config.yaml
dataset: "short read English sentences (LibriTTS-R)"
tokenizer: "char"
vocab_size: 32
norm: "batchnorm"
optimizer: "soap"
precondition_frequency: 50
merge_dims: false
max_steps: 6100
batch_size: 64
epochs: 15.0
lr_schedule: "linear"
final_lr_fraction: 0.01
weight_decay: 0.0
adamw_weight_decay_other_params: 0.01
Rows from block 9 of a small CTC audio transcriber, named by matrix and row number. Rows with one number belong to one channel. Each number is 500 + 50 x the weight over its row's rms, rounded and kept within 0 to 999. All counts start at 0. Numbers have three digits each.
After each channel's rows are labels from the 100 clips, of 14976, where the channel reaches its highest value: "top examples" is what is common among them. Only what is clearly more common there than usual is listed. The data: short read English sentences (LibriTTS-R).
# convs0: first width-7 conv (model.blocks.9.convs.0.weight, 208x144x7, each kernel summed), inputs 0-143
# convs1: second width-7 conv (model.blocks.9.convs.1.weight, 208x208x7, transposed, each kernel summed), outputs 0-207

convs0.201:451492493520410542501464576429537503522493446553528502421479488374469494603538525449344461416433582454515512498500530418468501480529510396423512479492616547534564477494538536548439458497490551472496516592521445549494440510501472532449541503567485509457507526518467582433503458479559551497591484487405512439474468457509480536482364481386503559439559495528492490482532441489415495524525527563534578467564504538425471437568451555463521
convs1.201:524481533483504483566574459548492457527474402462393487513487485389457436562444480635499545580496470471463482556335545454458418401531438528502482539446388491511447559449598442479446501504517477516521512544516472499553392521475537503508490493475445468494452540448538476582497521504554530493485480678548488458456518471441548502452509581482577510533552457598424453460590564482490400495485497578463475479508452476496484441450498387553474467492632527561583519536463538500561526490517501497420543553523455544555455464442488485430627454442582540554482472448466486521514508536484503427478483468536517505482518549520497446498579486495
top examples: the word "the"

convs0.39:497428429462489547495393544486502593443499445441457505436451512547512544503544548513491479477460526456525520571458478528488464486542448459593491472559557423520646485596556526536581488526482568474519399512454571570556509477518479569391502444431492454417572530537422455515529459425538538495524423485508411487445523535547530590359441436570540465566479514569513461521450464450487523480510578468537583464508515462559523432471521465496473
convs1.39:508555470532531494493484505527532415459546588489508482506549443486419583631509462487496558516481596376548427498598522466473477600521538467523532547498552504549477529490552482566500454517452519590556462533457490450505456470552478387510564530466496545561509589547467440540488522496513534421529621541537584488508465392562482416560541477442537525513481538471548552510512596439496505513526436562565546483532594524504586438443511606523450414404567457506481550443504552420539569525479508547476441522529436443466453411516599462502476487524457473490532504474456544476462535537602443393528433444437408479464490424557473461474487534509
top examples: the word "it"

convs0.179:383527442510563495465522584482451502462539474443553534499559458576532507544397477534484485482520534502556475446552503541437493556512529499559551454482420528509425438450481489470408533556486479476547516522495524386528468529494514460517517516564486489589420480498436419512466504471518494537427602414545501444471424385466464424357475507410507475472534490412406580530446471499476498413506575412458480453567497430519410524537515574505456
convs1.179:515473408496444480448442593550602499479489571435506470500465358529557610491532591422471410426458524609460461463501479565565476485514501508561476463579566538577534515456572458485443478448401413540475490530459544551462565508466644528461481553535464530456510492495522536530596484437514483545473442538494410410478530427558517559435405501527537457510522522545544465417432490404550412540490492556425475517441492539449478463488467494528558514597458476492508515488587564492517489541600514413499505558495462545520461496479495472552558525463501565583539524438511528555453481547409546503578529548410464518418525532449472530468481520501
top examples: voice: female

convs0.106:551554467472418479454489527528415508525432490612474577446446497323479521491483600554434513420400506496544567416430476525499434536561516496580505497514447439536508464459535393520470464470461502447426556487531484524551514527499535464465521443470465454531561514466537508524545452523520618626543441512547555593510559507602519559409511434471467487526472481519513432512439546454529475386537506485535513487493492468439530536471511582461523
convs1.106:530513457583481509515493481466624425466490503518494498477493488542440473484454470412456536524482509498565516526412545410438518454474452430565550510496533464553532488507424513479501528595437554529446457528554546584454450486511400518530544556533566506466447507516458512444550544515466622558534590462491530528455541538500501527552520544454571554603483494522498550463497550558495455499501573493530454585479498506542433457454574465448514462450487542383535490488391542522457540456495490527355544579500403490600508425404521498481491447513592383529474512515596479533515621497428471482487445528478593472459414462516507402471369543500
top examples: the word "be"

convs0.34:428504457457554616482421562447515535460495472493575437494492453566465431502430493534465487575516486443454536484632514438416531552542490530539532515428398514504480611474493464426532497565488513445481592575396571467446555522471510518521597501539528478536429507505538489491485479530530498479528450428474394553441466475452462543513532448441534515529421694516531475472519480481500555481565467542520555451526525568499429529431502434516466
convs1.34:536463517535477502504637485482442438541498523500490437538493406503562551486633500476497485489394532505553487590547422511502481523510519440505517441395535549465453456498523434606491579498572498472509464540461409450543502413391500496510497532568543492543372531448503481542465393438535471577559399541460443470476524499429441456593490559474524534539527505431519496494533471542453533499484443440521449478524474537364485504488462549524563437580656467532400498519564428513449582474535542482451482478453534457521556575518527438505468619479583479496450515497594537476478473541483446525462573482530493489470461470568433484545442484471
top examples: the word "was"

convs0.133:454460559518424501516558429431510425474551488572523517529551601509446469460527438495469500511707544479531471549475462494454441498519471459534565486482527524531508522483472505515588502476469561497405424567509528523531512582495521469429465489460484414579475490508516469484620469516510485510422395570546456546470465500523548488480557451511538500539585459440490457534436420436570385468521536474465543385562490505487436572436465529527401
convs1.133:482570461437517448436493460437432523489540536480454510417483423506580374415468580446465479484512513467443560519516489478465487484473464494490501464552483495534476456543516545439463411429371398440519529574461451456524444487527540481496446535501558476518482515512508463514402586458464465454445501543481472543518465569508496515421504550558420460389560451418568512475396450521527521503508465533522450459508483479370567522462547477437511448491524448430610507420450455520537475543623490547458451517561528608350488529446527347522456500520468463582509524500534502497488530451562507519501455539520479471448393501492516504530405576450
top examples: voice: female; the word "it"; the word "is"

convs0.199:548564537638546505490481489546480480395504409568468488478546545449410371456412435481533530538619576522477554550490473597497523469532450507432480542465487516440588529413508574476454496527541406411493517555510561439426522478560481487465582445546556516509509502478500579445460496510459575494414439487473499502572484523451543546429549489494551485580545497461462497451506563445475549503475541506470608495474386441510469528545472462487538
convs1.199:490511527509407465542471571531494528502536482479396458531487493571446402423501484474460467496420563600529568528469477455479539549413405478494501528507447532434540455559569501518489514567549443572490436519481491474476452520469474536516486495512563470485460541593568433602449592455502600420524439458453498558398527496583513530616460514500597488516509475516503420547470500517457529538543526412444476514534462562523564444528575529572420447470541399482554577494462491430562486533492616456553460383543406528515550493412536384433435482576542493552511470428466559551612465478503475481520450490447509507526490491456563450481532483488
top examples: the word "replied"

convs0.45:525475449474491545504563575442431477462468436531401501453470548394401570542478467478404451546525506482474438526558384564440374518480516587446465480467526611513477503571467563476433566484498582519450549574436548477477511480489478483580529399476525563507541496437451564510611579506548504482473461499564557494549487526475495461457575494546513485500497408548448510502526529458446613545532550476470464497568499494507493458480499562384454
convs1.45:521410516469554495509498422477456607468445479579403522486557483458418438503561498547489425471499517450403560522588481490521383514525427499509514487495463588433526537502557499458472522493447387425498605612477427535514426497491430428474474433511449616455486444433484507424437487425466488475441425452575460538458590500500504547557501511488452459415458386495512597538441555557519385431422483501431482497431487513477467521494522504458496537472478478455491535503483560557502331460442476481551473502475458494504471503451489477545428555514469466502488493485579443461587520448605575487477487489479540473493469470539474474478441598490
top examples: the word "i"

convs0.132:495453505544492517535516608523477457500535546375552506486465448591434460488536521620492508516533436446461519437465524548507498519477541483587387492520536502658594457427507493426407563534512491545489470490504473509526475568454562542476420480450426469455532493545407486508436534530432502487513468441479496483582468463497571616444556432403439518603535572550519491501421471515448431535555449485567474504491519562524423464493489447501522
convs1.132:491542604510475516433452509470521559533396586481406562420525539455539506465451463492486390510499439521453526477527417516439418469489468569511492488456477443445497547566457475516446504533433502502586474594506552439496438511423458486531505546549481487445458488476511517542486541531550484535534480499469375541443529487469491493545450527548559465530516484443426456435479539503512404538525496604536469480437473518585506534437558482369443519561554526493492484498552460481462523557553428442585470457419436538455439493478515541425577450460356525579406522479516485476635502516570478539443517485520473471588427546458538412411605570504
top examples: voice: female

convs0.146:496349483557479611403548560425547408506524572566545553434522604594501530450496482547485399448542510447529432473435513565531478493444521523553509507525592431488560573540471459451473480469456424469485497565535471463447555476393507554403495498495491573584487506514432433511426529465459529495432554534497449460518432568491463593492460434495521443499521508491499478452423459514537501492472420498521514464537512531520433593462592467482531
convs1.146:487546585512586466500494433536514438489544421432582505438413508511489541567496429316509484488468523448440449492571540522494532414482521430527460480450496466572491482474520549508509519502494476527524495549536567448449485486513436487465455532543470435537476516464467499569624562547481485521640595458590514573470571471516420543537488444465536449529438418512561492506556584533473572615475473497528446536377529522446486453563489533394526487533480494502450561506459480477499441465492474425543454489498523477542563472510566514458524430459492483389545435442408539485556575450486556578492452413531548491438428386495542440515507552495
top examples: the word "be"; the word "he"

convs0.63:560420519519480499571396475488463531487472462623552507488592536547453458441472565534449447475403501498538557432521464378492509523438482495524445493483570435562480526599524493496443459492474432429528548499479559522520478484456615405463583409447462496527408431515483576529515552507480526481428484596459485473429475448467504471438429539513538503421494395436452503433465501591525550488538395525567548481457486523485480569519521468476564
convs1.63:494484492423528463449455487511489526455582402616457440449623544606489509505544495450473571396498455568526551536573505569563406483530475476540526477464499434537547623593487488554455495571556458438479519536489493517523469486487421558568492509607447561527434563522508567445533402452494531476493486569488506547364441468469548460473497479442479506429472548541505529474573489468467613509450507491457382574472448494454464499478486500580442537509408595562557523458420523566460498466530460476377502527448557564509546434511485492479479468461486399397504483522452443506487456449484503458496521533473518508476397468491440575495520471542
top examples: the word "is"; the word "but"

convs0.150:487514552482467448407423492399447401508564445503439524420520504457517501535573532580506431477568493481508428481560442410526444578536441520491495503517497454559556499486553497459456537497504529513460476463529493575467423444586464479451469535513398473478533472493480517450492553535427480446523473535469539522464462434600389423540456501561427517512530528383490484662492456535439470501524551452397479511622490525498510441458563516467418
convs1.150:505561535531521483442567522410435517475366492525486435449601371443544484452492552577521492505466505537454477533511505525482597467522553438450536573352541505559483486448463495523526559465469486539495481402502491468488488467446429534477404492455483481472538571509471460542480492512583484501486481483549486454498452480468573454448450541607483445467457485461458551519491544413516483555558364499485486459521509522490532559520487520501547532477468508488446491438496473528451559494608426571546467432499493540465615460439512397489515443462456529582474624463576573439523452581500546554453535449530545470430428476367486553441491621458
top examples: the word "it"

convs0.124:465467514526427501498487537605433520458423476428519454503569425463480524414622444530481416427449549495493514466531446462556409460527551476397470431469591441518506512529571509554455468528443502411541544468633590508470589551478516425435440556478483515451545487573489514500507540547562559617505561522526496481488453472415515533560350447485530499529515478497505486460499574532528448470511492504520533539473564514517477404491568496436526
convs1.124:507465572554521561537504536437483508487485438444482533533467443401464419477514660627603578515437519554473535518537532505479506471485465530362406481472496487555538558468607508549559411459474478496467529552422537531398458554455386433501520501465504538451479487475486502534418469563465526565488558542491580369527425444503497495598461512581500514543483483459504488539515559470503472561459516517512499586457598495508545476465484479506461503514540503567507546540511543566582467483511482501549467521593511505362543469504470484480518550539492514429417535576510527510521485540642475493546439473478469413460575490502428473487606505426
top examples: the word "the"

convs0.195:426481421540521570495555460474409611523633485514377526380521466528431455519409468488482488461499455495473503482485487481437411517465499377432440474535527504537558461424449594404538476565402526514553417525575502465436501499483529574475546520517453520500500522538481535481476456453511502404503509593600491528496461520420503533486444420467522564520485501522474517510524494571433589535471533546469582537560509446547535453424547513493470
convs1.195:435543461405665552499503514518549570434478464481568506487449510451454546485526438483515514494467499570499579508630517544496429464466506474527549565528465597424516538523562481555553483560385469533510498538649507466507522652486504515535540575506468475510509534492487483506557578504484429501520553463532561508534458574534546496499431553480454445533537533500571636440410511503504506539525414444502493462394528520507541531561417496485420482495519407521514516425515541561546425594459577590483460458477585512480500467483517477491509501535533559431468524548571490525459488381516509536479495513532614519581502502578451486504445557580
top examples: the word "we"

convs0.70:515459491577559482493510551443455574561492475468456532453519545500516518481472479526509488435532562491457560523549537560412376413464516468500480544480478515457498549494539471514555442498579486405458422437528520492493478658532537502482643522490443376515395528480528480464561402471535555513520470539339564498435471505517462551520501517547534496396432521503422530508507514505506416573544465441526495502494547424458572523549502517591530
convs1.70:461497454528513443506480499437457457529479519586501527494579553482567546497574427488623548463497480456466467475500492498470504439524441585472542544536507538384473452503520532399491512543511460515447484522497534510474547542527410504463528454597505441491503434484560558530423534503487465433439514407576499542589576568484533472452575677487576572502626471465545388470489550538588414529517511498429522609456484455480505434551483490638502524487446584547451434612536498509524523512492532580501480555478494489545476550524430433503569463509498500375430484493425546503517521456554475500508480569454458472524553513509584421515563487507
top examples: the word "of"

convs0.21:501519461599495526484481494577408441574391519482492425578536509559531465502509594475542485411496504520465494534558446495432521467531549570511535612510498462499462476472513526510467597513491561492536517441547457449557460521443483449491521559463538406446498544474523566522454497442462536475519499555516488509493454542566538453447414572453449445459525573640506570415448560537464562548574458486527476598428584461439481376429528427498482
convs1.21:491455515494400617504499562501532523586504542502521445543664514454463530511512539398559416499479567404507515524551468505557459372424593516546536502429552529522511524468498531523521560534515587551494529465482525520500447555489457530541528583496433490514474499456517532540449502552474562586603414515460564478495582561457432549415546458461531539588505534517485533496485508541484468479420393602453478420522568519526538497503517478432512551522507419521445483512482485552569507458496568545464466496408595566484572476584516616452577628598528492498551479476507502578481482543568545551416520443522545479503531519503521532580494473485
top examples: the word "not"

convs0.79:452420463420526478445492447449523534568544532537456507471519623657520487484401506532523473478533606512451473483513526449542450539486621514406488598577590364463532527459540412565475514465548522443484498497533547478519497457527536390462439523492527547474541517499435558471514446518501434517511488376513506438514457481497484454481529569459530486474509449418436498472461531482511517547552488452571455395450491540528407530486576528461533
convs1.79:496485431522564469472371476512519453421526541542518490521456543537489568467545543529450520558399478488401477500655438524454495534499510491470506512546472443500532545535482561566517526516505572452432588454455437441498523570524479538547510469546478494488482550488487561466552492610489441507573505684476591493512423461585519440374474539454534567545551539533569547497469455476492575475469509481609521450460573449490526536504494439499514487463493554484482455555561603452524406418491441504443505485489539462510547551485458464481509528518404510504522538459579529479533387451518510446509525557552566492522589528385559399441486548568
top examples: the word "be"

convs0.89:601569473480473538589495509560449512413512507528630421500534397474441529430565524459500483490491580575546536560539487482480382509497503506501462415547500411535510453500575471518474443488488507370507513620618476475536559471558536452498483582589501462508466433498562503545506459551552539559505475490405495353480498533495491466456398483453550481529473528569461583550516502468482525604521522471488474514531503453531475468521486559505558
convs1.89:427463571479469454513513502449486615471426520418493408524472394419482445547512449530472589409535540426487481432437535444481468487488422395449453455485493573466434522509471432424441513477553565549491401467494535506468484483502529439458561474580420534512565586514449466491481519448476564537526480626515549421520520525486508525446541474579441450534519490463474446526418440531466499519496470499495547503540421477503553450448536479477526442464592538434576601525465561494545551536498591497482533595539470519442481474527460471470576514500536474519507546400451466443485503462481434426472425379404451625499552502464501444505572435428
top examples: the word "not"

convs0.160:438533529483600464456564450497489530489422435496553470530503465471546535422425519519473581449457441480529453502426517563477564538502359445466476487455485457526712558467525500498521516483489433500516501426427442595500479556532504449492587400471503500473546512584506497434524458566533455438430410495572481540551556475488543491553509539581546608507543444478481528602490483521450489479520538507558550489492524448588583535473476487501521
convs1.160:544485472549531513503482509551415497443607576501475398399514524561598498509498493493564627470430505538527544592459481518453460500499515581522570455569563495515496617597502477592556493564547539467532470534478557475461475546447482532523494471468492539551448495535484530575546490471520538482523462534507490570582527490458570471550475465502613472533438681518523576451507379546497518503568451509470501540452541523445531503523469542429439433452564543492537484386473517466534427494474566528513491427494445571439520469463567529557562480459597484471503483509545538508521485448523456573505521481464452522501414441524506450499534449691
top examples: the word "i"; the word "but"; the word "what"

convs0.80:572435476535473580424420468584531480402433563590475460494524479538581600452449553540559411531474482541441523508509491569609474513532453515573518490530500412479460472557588535519418451524560497507545513510480433427475550558433545524551557468418474499489533485539455454518512468512529439461449469469439452564433625429395474532585454524515518490491469539496405411487528437568520511519502496523536461530529532523604580509477554454484546
convs1.80:553479588478566515487474518587482471476551608539467542558505446558547446476535515505550526545440418544508528598678518568448496447555526451514521471597603456495492609489492494529541451554489560472441514498553541515464565482429525490449538480518534492442485548541528533555450466584548478513417603551611531511505449529430566511521501493540493521574541550472450687541500517521493592473585456488523456558483543487482527462476485567396513466469631453443436559467420532519591533528498541518470531520483517484547526478454585556532528541514481506523498537468538473534539481489560484555562510567427465567520420554543491516566528589529
top examples: the word "she"; the word "it"

convs0.205:457455477508446514506581471493497480402537492504505520463517558518555519497488483541532541409585513499472573573558388456387502571487503468600530512553482451546452396507418484464561469547443435500530434526450450483461533541521572480486424575382507501476464481416450490509506531430482453559503451511561478501458484539460467498414584452505534479445562494453386497517431512600529434558562452422435561556545455519460571423526519445491408
convs1.205:503584456405529496457542438564545510518549495532518501452468464525510514472577582513530414440523451466422447458486502559503469530443444560413499475416477577538451475433499498502500513472462503474481481458539385526458460557439553536528528518541497426520516495481588478500516430607452513570422492460453553401469502520442500554449542488520469528545549428446587427434456460547507484441494497527397559411569524491452415533451515504518495417527432522493521418508465591451496470492489620544571510563493426412430455502598478463523535412449602574528460576516572568473545597434373487463471487445418601517492484490458515493480512472514
top examples: voice: female; the word "i"

convs0.165:581519494520529397458518498524479436483498508514498380464440455517590415550453537436426384486548514500505472482552481449535523495612468449516483551490494371433503497518583400553535440476543453537518520464481526492488496458479422465480606543437506415503457491484427540387525540531484558515529387490521416555512481549503551508446535471495561547504527570534542456580515444488496511496600454483413577449527439427452436459453589509523516
convs1.165:581447487475521482609517472515617527469578542584389424506489602469496526528550425525478573410476458545435575534622548552478556454432487464520484561556480536534383537487480504548509534512665505506496502413431556488386420472405534504496531404502548478534480551521554490500533488466513514439510461454496538527508511482570468472469575524580502508439542526560534526593421574482557493357505534452518472406560405520477479461525486526513516560537485549576444536498519539476475470491491493544482563568446525433504534516522487512505473477509435416539503429546459550438597453488465480521488514514511566614517449531573461501465499550451
top examples: the word "was"

convs0.92:440494458540458451550520450441474496475472576489469514546540583561560438503484539469541551483403486505400457453387532540488599501492558538516498497483490480512517557437511490499404560471499450439479413414503532411586456482470474540483447433504483539457545528549502491458509494486595484435499473507492558528478467417496444487553494406424466500501610492527496517472471496504534413344385462510608550526582516441491526511403494397556460
convs1.92:533442570438463461489483562505502459543490478524452471439477433485380544471471509496582445532459547452457512515459483565506461417645540513474434528424557460491565561480426450511495498557437503425479439573550406451515446528476539461427454430527477549510520437458459474512520457454497558487497461539442525472410466466378523442491410534469590517577473421405421486469474519452495586497492531532523457465458439559578560525509535488443428492579503495449443535547470459491575464471530476539480564433447444513486450420469503633487547460404469466450559561444418444494441529512524542554491519391548476508471532489536486534456404401416
top examples: the word "you"

convs0.7:545534417553497501472529540468506436492476534556485411505511463407471408501390584390550475505510545481484585485441545435488504444506571520482532535484566478427445495482478451504542522561520528528521561570515502537461403558530509561556460558552583425483519479465420528506429469499508506400610573515377519491413497589590482517553518539515437462541539495556501465416473588503471460560441439454551459514484612485475489432524482550440470
convs1.7:398468625543373405464464449462498550526536502502442519552620518443550422644506493483555503615493576511459506531499559503543477447574537511618449541526428485483443429486440413405519595411513504475530481521494476530562520473516558544516570493531514544409550509462536526522481482654539514517569521567494507519491550496475535538517544536450543580500514466549544397442536522533452482551471531521494512494530560560503477561509442399485469436538495487406509488506483445564541506500427485467558482488508529443479457486473461478415591569607472496579483480506487520498520553486526578579535545526479586515505446478593581523568487538477
top examples: the word "to"

convs0.54:345483543596450445540484450543507569484535512507535555470552489499510555486459409508379516588501547464517493429457525625480516481538509487478504541507452436472487477600517444604519403508548518489470493519484464534514400517454440483409563463534531397486458489579545479442527613469524547513546594471572513561498551476557485509379521493469496537520502446606487545531487534504445444451489443438483595472480442437494492482428452481524527
convs1.54:443557592478487499463506531517461467447518519487463564438587560497590539467468531418522414494561475525606511445621567524467446510573517539442576444532542454417550529504435425471524378489416481498523508483516520473476549571514481514526515518511520521544562534552534493562617543416542558383434458552504548543419458474617568512451492400487568524544501501550476486560523447527492531459481536568477472455513457439447539433484471457540571553423561492533544544506421549467480433489484479563500434513452445500447496500475534544488394520411629548595454571450457492448442462605445503494495545490469466471502404524479544488467496419492
top examples: the word "not"

convs0.27:459473458560527475468524408479470536484483579486496501543568522537517540505501434500551437452489469531530526537473533505512532421504515481440447460488452478424483473568477456486512449504551484548485494571470557488543511511408472439552565554528486481584524489466423428555528430473432394600502520585416592436469406488486508398394498441378456544493411540440566555470561499551515537424478569414544426433463572433467518519425413470484527
convs1.27:420486425508492438499505522417410487533477556447510431488400540464452554519430449501511454469480501485530524493612455470535479513455413543488508435513444555450486566540519456439482478435505480573516509454551467451528385573465513455506543429536517430595406449524488486469568609430502519520540438536588501443434464468416496474482419369533544476505483526438520503476580495476471483497540443604472476381541537575436515505544472531456546480504406419533435548472514550365494527537464459392520465433395480493424446471429503472428583537503455540492479498521429492543453484498451548463458516474533529432533501443419564483487562470415
top examples: the word "you"

convs0.3:535524392518544450480465501557553423498450533525514558538573426521597480505486598521599520495472458564464489530568501477548410588536519482431510486502412602531426449473507424458561528553552566446525509476540616528565550458527487493447456467481483481438589463417424511449442490433560469499466517514416514517440457550526530481468484444460434472501525600469548527463512538445510448402604459526500435592486617522535442474508484532505470
convs1.3:470438516480463522482449495446481404441395552444537568543455511510460492468476458420507425504417542427468369408440511575573445488438564496415501558473452585438428516468507595481495543490441524459502478495512506481442555407479515533445500513503399421518514477467484502515474430629528495559410558512445531519531505565421434617488499407451373553562543470493500510434482417496442499529452469470510531459481553532529478492547433502379466459509452551450558479559567506536596521517527508541558546472545491389438396554531590464592512486555485488536475537531489451480517483537464504440478480474561471493486568425522553514480503508424
top examples: the word "you"

convs0.175:506637534499493464493430433537483436564484431492516507538513446385478404455496565501444491494481415478439489526573396354429519495524513446532512550513485477509513577484464480535541469496505464501458450503423436539500459357458470492440610560540524448558513488512487547532466417486445504457479435628483516533491542462469522571469460438524439422528460527507471589559524488543534465562534403546492546503539518508492580435425559476494435
convs1.175:450508479513506530443464588441505516526503580496463480467486476535554416462567478373504416485486474505475533474454484376531538540427494507449491447538463410370498425475515488454471436569473443517480405454532478507522603442407557433482461475569492436512463458519465475480546511336481540524545481449443502539482558508449501469508547520536484455468457504425562522477514499482424526414473470517446428462403540577477454500479433483480530479585478589534411495530428540497483553436556483591543438466476463570537513547548450588529496408586548518477440496455515529479376520420473513518485497445357570586546526501443464513442526519489
top examples: the word "was"

convs0.137:500557545534594422483464491441426439444525453436487475535516434577555401513514469596492470482429469477596539381479476514474462496492579398509483453573400439550450407464501521470555466532517533531463490517389432569576484534565477379570443448489531468503502564537515562443465516440447474471535540529533383455446523490533518525440504507506518490420553551476504506478466530411471577524514511458498534456546429564564438511512554563542532
convs1.137:484487514452484500461493500503554519529498482458460473519440450516563604500535476416520486466434449502491498470509555522440496553378505490591508458564492572552478509501559489521395434465430476624519470505459433480466535467537635476572476555529472544559503465472581467510406544510527419445416487488491547513476512455432461503554548500593531560479511499445604481579391465498556515503427421481512585430445416472447444509409531550534532528536487475557569606358505484568512493444524411457419483524528430501519446504572540469431478417481491512532479469489554505521477503551519513476548502551541552532428663535473484547470547503606
top examples: the word "he"

convs0.81:423488494533477608524485542542436467439506447495545544567509472413461442555571541471509503602464577545570524480455461409489559493550554451569555452517476387551511430497468529439480492519544452440467491478572457480504493485430574596472538466511628534487524471521458605455412480547505434506575496474417583518441581462593511586407474421432505541488440520440444512522560506507506479476522407508532507577489540488425525492509508443538523
convs1.81:491462486606551533511511496508523464460493516480540537640498485481468580593518597422537531539591548547543547459365498476477551535450494487448472507461544485463573474497562521486474457426479563563541476487466426528513456462472469521561513470387535543430437464503497479481624510502523524527576574525528500532465581535590622500522551441569540546541445582516390526466483481521504480566514551547506534447466476517437499498461538481460504542469612433522553428459541484433544523462528492481544459517603492653622482531545479515462515510555583520569571532490469598481558484547444476514559524475496523460510626558568555511479559556526
top examples: the word "not"; text has "what"

convs0.174:492510471608381483413533610526509465481461554562538476420516554563595540477503547457521493459385462497508474487500539501441513517377519481517527443399538485524475586489575483464426514533449477444501615448469562443403464544456525509461497550559480420498449565562388469509469434431484503375452543529508483520445508456492563471469466411498420507432484543519480535491542568555519461535505495500487531520484525521489480525435606516597495
convs1.174:472499507517507508495522513473476424465495501430459530490426506533579523490549550499574519504445572516492510542496544479518475519507551484428522527462536502522495493553506505563475606487458492440423446563476516517516639527517483480519543539506535506460579493504567528466491503477492488472479503492536467536555500530584489497507554531485673470527499511487476542423572426553641552565544508583479530571416445490472526519601488511435548580585473507484502462632521554593480547554458467558492535517463588579553459618578405481596538542465479540564574471555433432541585522548464557448555517548553467533512560434524429600544647557510
top examples: the word "said"

convs0.144:552434474457510496465521517486411477521464530533451472513501511602504455462472506469578534502518476437527505522491629522404435572605480513481570487490434486436429523398466385509464507510467505548477423491483358528550568559491467468605653560518550500537388453537449505465459540588451450458512478498438499525434447501481457494485500443524506470458398549457411442489497466469567478495486521507522560420529525479582548579523499473548513
convs1.144:528409530508577481562463491618495463544471483508432406481565484513508488454399490542452496494565551536494451587501394559670505496501443483494537507499464568570456496552522536470514539539552460477537457388465402512508449569506536482507559542460480442466430597429476507460538584453538482529554607470438488449505464558464524535464493580568452586449489526548529517485480496482623542523538377519499436463591500450450441521532553531557521458537462524563470487417593469470502473525497510454550475491536536410493592516482479567554483566487471546490489548511559580496483460452449560500596510541564515587628459472482493557536545446521
top examples: the word "was"; the word "not"

convs0.130:530517535633472469539522646513454556484403481564454527413534429512481463447548582421435486458532484472499512504520469559447548473499535516489541471439639499533478501455475521522511536499462477410473498459535534498530400581424470465530425482486507477442563504519519583526483446443632464403514528492432519460463459495512358492474403408508446434487432561519489605510482513578565504529536502487530541548464507487490536497495590509540526
convs1.130:514493547482547546607542446531560524554510455480459562493509547489542463549500546473515405542531545547484448539468516496564510447490488533508542564417462491489396433534529536520452562480518477535436512474512574523508415537536475477560513517455503489495465538563471426598480485513514518528580411522469531515557553423489446536457623493525526608565482581558451463488447515478572460545403415560524461546531558349539527493493518497483491576484582458473500391592364433627523366495490498505568550593518533514525511550586413532525551431631484508490507544582530476475481542542514509531491490447515516495449495538535592440510527542528
top examples: the word "was"

convs0.194:477478478439561453410494524414573542632516476508504507472517528434469356527575529499482533449490488434610499543491564531505511469501385530480561469501474463505505438430552452573522550489540485472525424564547465448508617446521446542472492535480488483519528472551536419450498508521564424514412497507569380468541525572550537485590520500590534464521501441515600550474484455491418534475446451495479592456486576515492517495551494541564389
convs1.194:522473483501421399490466496494610441433477465404497558517544552511465495578588464537470469543432474512447441497526517454467492481472472513475464509588481540514483452485477480459517544407434491397502359544510571434497504577507613479564560456473566456536599485527525534500419459475434441532366496397482524502463550458447577512589504519505430514427493519362493482523520528487510542517500510501459495508493561526490496543530482522515564475462453478431449508487444496503535486497516521420488559546492503400523457460478425457534573477483598526536538450384407554460469472434466592461512492443637449438518495546390468556421437468541
top examples: voice: female